A small audio captioner, trained from scratch.
Model: 20.8M parameters, log mel input, encoder arch swin, encoder norm rmsnorm, encoder activation reglu, encoder moe top_k, encoder patch size [4, 4], encoder depths [2, 3, 3], encoder widths [80, 160, 320], decoder norm layernorm, decoder activation gelu.
Rows from block 3 of the audio encoder of a small audio captioner, named by matrix and row number. Rows with one number within an expert belong to one neuron, the router's apart. Each number is 500 + 50 x the weight over its row's rms, rounded and kept within 0 to 999. All counts start at 0. Numbers have three digits each.
After each expert's rows are labels from the 100 clips, of 14976, where the router gives the expert most weight on average: "strongest on" is what is common among them. Only what is clearly more common there than usual is listed. The data: synthesized solo parts of chorales (CocoChorales).
# router: router (encoder.blocks.3.mlp.router.weight, 32x160, trained with AdamW), inputs 0-79
# gate: expert gate (encoder.blocks.3.mlp.gate, 32x80x160), inputs 0-79
# up: expert up (encoder.blocks.3.mlp.up, 32x80x160), inputs 0-79
# down: expert down (encoder.blocks.3.mlp.down, 32x160x80, transposed), outputs 0-79

# expert 26
router.26:491567426471535491436501600552515548470498529564539431494438502546620434523492547541472412390385534594437443527476446475476526489556493524440406459593508486504551484437566547437495433510442610592530499508420588494541468479562406534547533443
gate.0:472395536480454473535499512411550564463518544534513565542546561473484559438399550554475496531524461567602440431541475479473385511469568535496512523553557463379502467535593515447522594465571536501547560506501479466443418431492539550466500467
up.0:502541471466468523524551435535482329484522526450423475473476498587465516574542573439484543473464520459416568525492520491584598479505478459551500472466447498516566519548513419544466472562518547535429482453434470488509529559481482487572549428
down.0:480518444417484461553526591530423489528460419497481544468500551514395538524559537565505499477498532537479506475524549505495463495449500446502541453579444430431553515509490461457398482448492407457506599569455499453432547525463516524550474478
gate.1:429480526483508442505500527511479485546421527480442484525538436456500577428442524454464445490506540480492594433529465495535405491520499559479574477562417513573358549499552541471477541568583500472522481481433468429477520460480485472448443445
up.1:530521577473439602533434578511493485398521537556518555483444535627509491548463486580495494471523514495535384461592598438518533536425457489615451574483505496489542445485430441515468511506549515476514480539553501510470457415486482506496524510
down.1:475495537536476469590471400587495512494481483506442533478434493476477576491432533447532490499495482486426586398484488474571565513522429499432514496452517586466497556454402495425469528512492568470422467504439505519540446482500512513518472410
strongest on: note E4; clarinet

# expert 0
router.0:421544538465472458591483486469535387561424525480429538486590546507527529398525432585519476563501542473561527520483485484566544567456523519547467587509480602520404540516524557461530517454478549471482429436560471489544443483470554470544474560
gate.0:468524451578521486540504433521487429483492525464498437438586497436549448515536591461470552483480425476456532437475554521474469418515436455541536442581488453570520520445436522554469472443567394566549517498427476469493513531414429512510531498
up.0:555437485506528421603541518531552568558463532520454553470403502482474538524551438468532406546526506511490412507478527537505635491543520496528581503438528569428532430589557452548520499526450585480536474509580588550552525455467605536454514559
down.0:471531520515547553475492538423572581467486570460501448435468612522382498463506446520458545455459438489564471544526510428571438494565535584433522530542456470566567444534467596582472442463531494485417574478538440444463523507482463455456440493
gate.1:508542447500544496450417545459511511542494471448537403482403527602427574494517526539518512484522496552518491518506522454496569567620454485488489492424504524554443509537467492560589532527460565431494478457546544493594396542447507507388487539
up.1:499517539479457525480606404414386406481491467420500610487479430531560494483403482604562549533554458502442515496455574491434543518559501528399465519597561530497539458519522538536388543403505526525537536481601441561504432593486487582562555545
down.1:463478440598586493574421452546488446513497496474477465441496457576534458444430375509498473509559475531531590567603545492513412533482513447513484553584591486547583568581459463441472383397472461518455466486493566508518416574479474473448475496
strongest on: horn; note A#4; note F#4; note F4

# expert 28
router.28:578585552533459467467485345535516494517392447463577530450493543472545565477559479492515448498503427417502474517448483570577509534428502503550471492511514447503548560445468506581511524466426521441508473588486453418515507534547549448530502430
gate.0:549534483485515479465439498488491484534450457522517432466536501464488590499523483403511454542399493474430507479476447528451508573461367500453504515520462509535570499411592580475554480449395531464469599519492535513451412610537467483509489533
up.0:478413483562490527528468466501475543475577509459468566492471482494530434502543554574519551472595523547518479492481514441545434425478589506495475487484546451411472543509460478529469439525613478497479417387567482528533564410448534537518528502
down.0:556498537494510496542525488490411535602488497464579528454408478473571503518588504513590503442545465462497576513446504525515461480528462508522451442489394435471489580546568494510598493533516443500428554533533445628507525490459512536396536498
gate.1:502533392499588430461494487488435449531518534511470483521472528584528455538505574507533397545472480498535380568519534464476535406386522444496501574466611513480571557414522532455493488555454436515516430546462403589500511490510466514525420507
up.1:514451585509545524549477487501549498502452341525498570436529492359529557430419427563507553471459559522549567450588484519531503583617450525528434464530455465501424504540441457563495553427546481471511519485506568434498482477455597458471499581
down.1:539580548476388456577481498505447538530552501498580510434480519568473552526500505553502518455526531465514512493551522542433467489485569467528500503474575487563401466513523521574455528455513426499587537545463546565490598521602409394514582435
strongest on: note B4; oboe; note A#4

# expert 21
router.21:504463482600403571456524524519380499432509459499546496481457571361445463460508461447476526519446483591546527497532458473415543566434583522480566475415528508505474527405477549537517454557504561517563532541438578427574453533536474539541424479
gate.0:494527489514546472475439556547512530464556572496563502503444548509493571461573520500452496535479429522514630511534591401438502491496560564475593586470532474471509423507459512545483527577412501495498620487466557418548489521525585543534568389
up.0:444490542442504476553543511467520515541524503517539554514503526517449470457371506561530577524459517458524396482502466525453508513550465552495527461517476536536453521522580462361492497492467487540556420486566497621452573458587477467474476578
down.0:520489527486459485525520429562627513482411491457531471490512604512496543511509480574461524453537606441578542512428493524568457480435483500430555490528512605455535457467556541505569502539529487591550521506451462517498469494615547493530457511
gate.1:554445497464455521467542469448500532528479517507510444529511515441422571555474564630515457463439497466563478493503475453442583546472501472553515523415478466504496511409363509463523601591506335456496583474568489501544489463517487560482499485
up.1:522462525529488578557514495420414501525523546520532403466451525471421554534503578571432458458481486478553523491554489413471573512518554480556493480420463403468500511418429488556478583565507475487583514516537527489501571485500456508501558519
down.1:376489548556376428514463532474564441536459503541436491502537487498541534410522570575505503530402583488504478484532508473452478540497514516465436560442462444433523436561500361548457566521462501489521513492464483573619563528472602437532497468
strongest on: note A4; oboe; note D#5

# expert 30
router.30:554537560522525551532575472519511480560563491435484441452539560524500471525534414520529434543577554488500391535498511604506489508533432451515499560506533502595528487417548546492435521474461461479497438510565504398409554522463496434562510468
gate.0:525555469386515519540507453593528491488415453564533450557579471540553594540397520455464533539407506464510484516539530473551444476432492512449477486532411436458513523545459534505508552491493559494470545571589487429494475468514439524474480454
up.0:598633451534543545496458571518483455575439495539587501506516487534486572569493541565544565475484527453575358519457564560539465490554484480475489522429499533541537466569499483479484438440462555444473460489507413450438505494510456395519427481
down.0:500493519465536473507457599512514496584519533494519424519545467401534419488594376477586464453582454512514429472510517598505481526430553438520515571508545493584575479543533534548454493511496516429410496448467546555507469521486481535472497612
gate.1:524474513568470579489497532550506552510510482499526468538513485502450533474425498447496529506532439523479408514509474467553474591443529503426620509529577550534497526521570359417564577518482479466475530549463549523600512564446366429511454476
up.1:603537506531527484387461543458533470534547410491559487445488518539453443569409543426501445391489504482466431530497497407576553546466514498441517510539533519515578572481568465461547552570467481551456488484429544504506477552542445502500417437
down.1:463461447481466491568493477418569502516539511526558495469434538555491458496480543589439457567500469327501503571380425500481483596519517560462476492416481494524444492453450545498504495431555537446471437462428612452400523458481535502564473463
strongest on: horn; note A4

# expert 23
router.23:462429515451570446496518489492486455497491526513476578461605492548412604508517503588526463474566572473484475414474436448547532486525482434511561515415429475482501462521527441493551611506454471562550539456549534494395570485423517524415486556
gate.0:520452525523493543410553575532535507453459437542498438577422512513580587476514416484435471502599547430570553554487412565596614575493510497502489433572433463554474523445549488535577490518388535584507575527500487564465521528564464549470513451
up.0:410619512486541451553477432505386445569478534514451522395502538456586487508499515530578473508388433519482502463422552517521407453474493487461463572505534553437492511465416486453423544496520481438550418505573524442599482452507457415484503460
down.0:459499497433571461500616474602464574482485505542446481441542550496534489481408503480439540520438470540504593499470475448469457530489445499624545550572528491526595392507566531548518457465631607508546428515528483565446522530458426460393494446
gate.1:473508461318538518572514504515465564545430594511569546542547477546413501548503512441503485442481491520440473518501549535503474585469499459576504600566491564479520444493448518457491530464530524487492463575454485493544498542570498446520523542
up.1:562557514573551433413478463521495465379517448465434529460497498484513500508502468558510544595509421509567586527499570478515517428546602472482435460403536543526458494504578567495501451504519565536473522473546452520496575588434518434578529540
down.1:533512477443541459467503505455545495447460472517457494548501444443434492369511477496444506555499523487550532415487465435518563536415558526466437526408496471569448492538437464587465456461521498485525550482466496456554503580557546530475510467
strongest on: note G#4; note G4

# expert 7
router.7:473504405529497438521522427449489467542493497439523532509512560529543436443540456577499480508538502495536419542443433537514484525435479476511558426494484485532533521457498548574503482428574594475526471414576457475468388468523528448501476445
gate.0:585497573513495500450455471486556523506470459543436536501502341532468438497397530555414492543532519454562516458623484419567503593520456422485433479510474497492464604433526413540476458501509460415621453532552475477485423589402536504452529504
up.0:524542472509547525513545489470457541536580538444546534505451645449498570502534499396529508496434480548497436557506549487498436413555545551507545481531513441469513436501450519454502502478467506611383597404436543567501533396579471492452550459
down.0:529612494534509592475498529455547567476557600480411476586473493496416496475426513443512456515546539478536462531545516517500484503554610520519445468549471525471503444406495581463505443611524468536443561578573468429501522455497472431468507482
gate.1:549458472511593535574571582574526518450542409508517404506425496449483488458535454410517454572506552495505514450544527469522522536382500457495435480478539538496415461504544562496489575598430446485487578502424498566454533497457502515423506567
up.1:454431490454501484556426510531488455515476458554459515448500470486534487513416499480535504562508494583487476516520525457499435483373609548516420554451546559645525370405544466513533548503416473417500473551573483459445529538504520474369541488
down.1:468458386467521511435558534475493570424477561473467509508554485564512608538510502375477485485533589466564520495480336531484480521544516495497545414501573560475540525529419587438460492519527503530518560495433506548482474497445538508458653450
strongest on: note C#5; note B4; oboe; instrument: trumpet

# expert 29
router.29:483487526581526548421475571480562524487529475457525518459494419574443585526438472477566441461413499386582484470474565478559537548532480580526432452527456520464532543372408516523541510509419476496554552456473445533604535516507522553471492396
gate.0:434570467507450580456509457494508470607460581488422519449522452446536568522523550538575509452452529591456481605548569502555491458496512502382481479480481534428533492523540510538509480510444467452454529407511428457492516465453475408614561415
up.0:479343474448496409456491439512528538494465517459570427536475496536518453436588489549546462501502525498411452516459488529401496466485576510537482502531432470549452498535488452562523562558544515481439487474439550517533471526514433523388523575
down.0:447378533485601479608520468472468368536556512489412502533435602530491496548527560457602490479524534610525508523520539551569517433591553489472415543478483535422487447456489473487460500488473507437553441448473476583588521510416489550486500560
gate.1:445568613462461486568487403598519478482475577399541483511453483424384464455490557543489518460575521504443572511452473510497447614428533557485483503494540467428463400514583520498470504470437548438536441543496538471483461535462452542448422452
up.1:511598509501517443523547430543478456503476534342576498509483459484448472562483527555492519409561412445512590615421489533527557560473402539450475494461574494448527448499492508528501546488400482509499471503518425492509541503438426531538420453
down.1:417438405431484531513399449553525508430570532558586407452564537414480523531500498520456431558526522524599466484526521458465589491522499490497547479526491497542449533474501546561474521556554444498457476450429506473565542482353559499574508554
strongest on: flute; note D#5; cello

# expert 14
router.14:464509561531516427490401508499487504506552465531560494453511522532443607492499605521482497456522500504464476452510452430429554476505442543488531453512530461527485482513469466453549485550462459509504466400530482516551575441442467486449455504
gate.6:518535494481473563542521450534566497506518486568459524440528616459546491481470441616504517550518511369575600542514471591511440504553517607582538470543420482566485534613362469508523488469506444502597433445511495530484554526602449470560447480
up.6:506478462551475540560474447493483441437487492434509449440457561516483466431596472481460526472520439500417446609471536583535509553536495436493539495581482463529508512522540572503459518488588495532589518527479548425488462573452397568508453545
down.6:486508510422423606579396521468492564481468460522495501515426575521542410488448462389493478446418562532509490468562510509518499518426468483424486397530464602526462509500526530516513477507513495471456478537500462538490487471527545551576530485
gate.7:508520525467481526559426488457590417556496443508453476587570562527466557531552430514561493505504506502419482473470511554558615488481539435566531532523567490523526498512398501554509474625554424459495392365463486516473397552455608494479450528
up.7:480480564396516485525442491464597464544503404493496518536530540516549591496480513482476419472563427526459498492561553531646601536522474460562534502473537567424590517441404495479549530579601435481466459442534512480478400513425549517419486561
down.7:436459510483449408519562435606500445507550498541543443534414526485385559515461539475453550448475507464497487510453527492517540388397485546531602457478530494444488493531544450535509429501489500450478543527518437512493439482378477497608460471
strongest on: trumpet; note E5; note F5

# expert 24
router.24:513511554429496509485452527480567563498542496505483519475589507572530446515497450521499544620573602480613473519594508515431455471449504552510382539511550510494485521530543562503522529470502552475481435503546420453400432502584490457510474489
gate.0:432474443468417447455485449487511550471407559510503480461539520508403528489486564561385419521393557498528581559558490594517481422460525529513463447488495548496456506484526578628549515501499419502484419429496491556486426481528499581486504459
up.0:488512499511401461575426397528490442484442481419532497462498514563428455497448544589432499562513491470500549529602581525487525446450538502507458501543561480462479474558489580538526619534468470537535399487573476487529390489552476483523552467
down.0:472489472451509542465563469573491507429501461486578521492459489574516412438455410536515484475494494529509467491519529518534400457445509529480486535595551403429460507552567447468499465518456498415496456521522452502512467559430526400512516513
gate.1:469440508503493550510425546489546525532491414569515486481500521485539454522497421580573520505506515434589490507567554469458487569571437537484496476399456461441467555523437505418525524533518510541531486468517514460536485602454553467522570417
up.1:514435563478550524523400472473505490431566484563467478368470544528477457491476462526519480523567507476577521448546562495475499531623431525424487536411477451378507577562434531478537480575523546554559540590526491444450523580503546532591535486
down.1:498509516538537470469511456454480511516526464483498474497496519500497508511446426442531545376584597537576496433479502524522419566460513442484418496652660482407517501411533545461568557528487586557469516466566465583491449525526506495519517488
strongest on: note D5; violin; note A#4

# expert 17
router.17:497546547475441509675494438436505477532474458476472477467591466574534532568437457509505434487521495468534616427456498503494505461533514509416456555500492481519490517470549465487552482478541442469522430463497495549498648524452531373495488501
gate.6:546455585446452531523418404511499548525505547445444417472568535515593401485537498565482553460622556466502574517455563505528429529508441468493506567490504553510487531549475461518498471447443479515481417393430471518446482535484535455521462590
up.6:469404535471536520531525392537529362551547529483559517524476512547509487504505490530470547476559567466555495484511528427509457496537487526416491532415570570449558527601442538488500442399556475496459585573551444498478557513493545488618482541
down.6:544494536481560469547509593521471526568472541494532521542575501508479553472412493507638596444497467597642603543511424447558486479473543552394369495493500438473486427451516499547515465482525564486480511508487528480472474490453521517519537480
gate.7:539507504482530541533533466452388516496535462523482573509515512473495399524531437485424468496453588505525480507560507452633370514472526598512601473473489445420462507475586474523438440462450518541566568481447569548483464410582566450563617488
up.7:467531463548464538483511487453557533563575499496561480516488486559512489410471515514482500525525458410493580519495472486552556472511420544494450512524537513565552458562572620561487558478506456426537569559503572501425628559468460458491491455
down.7:551577554466615502471510543504462522518431471422489497501585486617571499478535450573423500462479597473486583498489574530505644505424519560542464499452434466534472483454445516517455491556489592447542465472540548561606503428496553535467540563
strongest on: horn; note A4; note B4

# expert 13
router.13:536502538454476576469475506475495541536505550455419437507509474531449564473450423506511423452485495450470436546511511448477554586477470518455533469490494587469492506466548493499510477496558462451471511420565445534480628518447560464477483593
gate.0:479444532559562567536544541496561537538508474488480488541441388490405526451538541502434498449512534460463509439604456456447562520549489404488491450370477515475406486392536483559449509530480457514439531515617401439528473479427465463526444519
up.0:470535437465459509436483506558483498458531543581522483490514507493619488519454381486557562556458530539548480524433460561570482504511572558485559528550557466495552522582477505466508513498543611473595428488462516515507474481585508559481549451
down.0:515557588596448424503515500522403552515502468469588421485508500535511470489453490527521545466458443555472484591540469442448591366509508476570499595587461493518590602449546457488523466489501517447519575553522426520449515490445541542567478458
gate.1:502492530472572506462546530401477516589486469459477541551505556534439521547422578479526508552451528500567412477513615468503483510593464474561484569509371524557534540439462546436490527460491509405467451599460488542475616450546405409484567540
up.1:512595569455526545463529500512511481480545539547472505495433477546501511542478445461454442466476538507582475462531583544468568516576477443510488487518474569517442487546459398455460500410508566360500472409522602517475464486489497449372455542
down.1:436466563534500501419531486586508505455539476494485526527469516578561523554506634518505496549478388473408514460462494577481454544425475490428476500528554455543473502540441558526459485416584489456514509582451549608536553550477445513517405502
strongest on: tuba; note G3; note E3; note F3

# expert 27
router.27:462454468497541557577561501525462468560531441522547505532530457537500559547487482547514478458453440631539528413473598529468464482547447499575537497571386487461552433527419505494565511510502420459483489467415549502516502443512514505452486480
gate.0:493420553429521441555532431492441561472419514474536519560561478598569492542421569552471399403498463547469507441470500595487465547517503494530497479397489522514509546436503482478493495484597505543574451536488595532551503491487528400384502514
up.0:430473526564603456482524439510499468507458468444528552468559467646513540567485577542548460488475495554447486452544397547465456475557508499599464459536471509458436532422516443475568449466518477492559536499513594461489420479562551481430439442
down.0:446566562495560487525507604519450505454500555502486514520564442495429501571540531488512511583516474550508534534489531538492553500511528526566518492562538502513523472492428593547503476455526562552529499495552478535486479453382546433385434529
gate.1:499479510443572466525503525534532488483514466514483510411498501505535521470547485500482462584449470431517440442509513540528474556520414588554536391407501518519518510495555568530512491568489531516501557477424557568500593581398473605475503578
up.1:530492410466464539508578514488501481496548518460425476478424540498584441536501419565539370406548570569559458491517494518507546505491518535468568600503392444439538452478448471505407464541556514508514482623519438551519474576554495372486453478
down.1:547452492557364554476506523468439544481439493499536469500520526434633517574568519464482561509455424455528552502463520507492477562452535511397483530469498542441584453484614456531577468429544530510493525444491531563525577543583586536541498541
strongest on: note B4; violin; note A5

# expert 6
router.6:443459462512492426480447489393446460435502592499410494483460397425513414375490539435409516477452453516446535505601437421544424489503406396500413491456474497515429509460519444562481505485519451518487461464585468516560522492506559439472509546
gate.6:510521524615516467440492591535546471494429503525512484449502490410543629534503494463489470526510447430539549488476445388555458411462543457458502501509407544563473523572461511519498520557605452545508559493535467602424513494450469587508520499
up.6:531527483519489531534502467452529443542510508526557572410418498389474584403521478508449481470489420461476556477475512539574496452529529479551542556471419516532479491460486489446588480484561435550542474455527452557497402547391448555503504514
down.6:415463489474488483620548517424464537460530444514511441553417483497478436491516611434468470525455562510406438601440433491537491463474513493453540511519512468431531463478478433494355499555498499503472498455518555549492445533492453470469555534
gate.7:440563586411544526560507563476544493423487551504509468553481536466449442493543589559553600602490497449442440542530533545602607447551464491422436465380518519472485477528488561531525521529513518481471524536604537493476492503511517552486480439
up.7:460543516490486521500443484504468513505492596560523458381519529526470498447458435534458473494550532546450463407552461424581496466557550500494488485520467559519466483581496500562476556465443447476499593459466469436477494542508531457541523490
down.7:516446498483610545566587534525486520471482485464536484526527514446422500505474394460500484429512484496582501547511514495496398526526553502582512416546497488487617535491528521606570474493538503449476543493519453432386499587408500446555482409
strongest on: oboe; note F#4; note A4; note G#4

# expert 20
router.20:440485557522416452455460470462517495442444610561449483597482461466411555450478497508450491479480541478463554550493408484559542548429466525444505537449485543499439493494580457498417549567408501532489562467511426536537566488488550451523420606
gate.0:486504481497502520537460579443550382526465516442483410597561439439617483602522598492351523480482429503460530506416492565504532519532527529524538479504448415619514473511443572467551514499459500558515531487431435449576572424497497501426468460
up.0:462539571452531462533480465479458468519460482427454505526465465458510488468515534584542499396474466497588483464499545542559515509497559438528375532492446469448469540492541443431454419522460559535446526382435564616470544448355548506526567609
down.0:533448487490576505464525465499624545401464540531502518486409572504458492481548545456425493487467478525520492499446560428440523509528442467527454562485499481450612471468536457427504488460523569549538437530584487452532412519479552598467411516
gate.1:516472365490588568500516432510404470518462540455482441475496609573452527624571519481512528475473423486386519448466510482532511533487553580479503441459439578412466563550515461521457467492465441496561496499457550502488518581488445518461510501
up.1:503434449503526522445538437513478470531601509550505418586542527460512544633539531447500601525477455540492564507491416481467568530525443557476533459429488567579552558540550329471536489447500502547544563541475433439566463519399473540492553472
down.1:474507355487540419550496589445509512456545549514510574465495538498502484427487558458542488535615524511499412440584633472578541567570542497487562509515478525520492557450473519471581434560512477599476485465485515502484561441625511483428496512
strongest on: note A4; violin

# expert 2
router.2:521523466467539441502515556503449434447434569480500499561442568500523533595592568527444519435442498561421479560516531428431564520508571481519534482505495378533455414443499512519419596579469528580469600490484560531520580472518459546534496516
gate.0:550460466584434520517510446519471566486519569457495511514485552457423466488444576521547473437472522553520451456501581529454479472526504475495545553412500597524500546482604524475517517468553454512482504443512497458403406553413556455415486561
up.0:575464485495478452483505503519493544498598521531516503480403488504526524499374628581563437401486491582453450475443554553449606493555471525525520529416481576512469552494480578412451556485468433533497458443548515493469425503401472458507444527
down.0:435524476533387505574437450515522532464446432501509450405543520521509552423482471585570549587535453524466525471530530478465558537531530536513512532646462564460398465505490483441461501468429492462524585481439442413553484502521557502555477422
gate.1:580552457486521544580458461493488432470447458472557510597493493504568558554515590532531517491490462461507567488501528529488539542443565487600486493533530540480540444455366471491552453522470429583474494477371527453456492528552528469449536513
up.1:501449519450533598506525506508427529410617431525488505443485538470449513482528485516572515498480506550567517472558453528505456533508503538541628447502494381471503559503559528492503564491578603440580540506474528484501429428453545487466502482
down.1:507500545487507493489427509524571485584315533454453481555541475535509539534474510569371429534501485557532477547536454484530447543548507448566524479404588498541510575499495499532551492455521430513554529421491485593516484536414528497433450557
strongest on: note D#3; note A#3; bassoon; note E3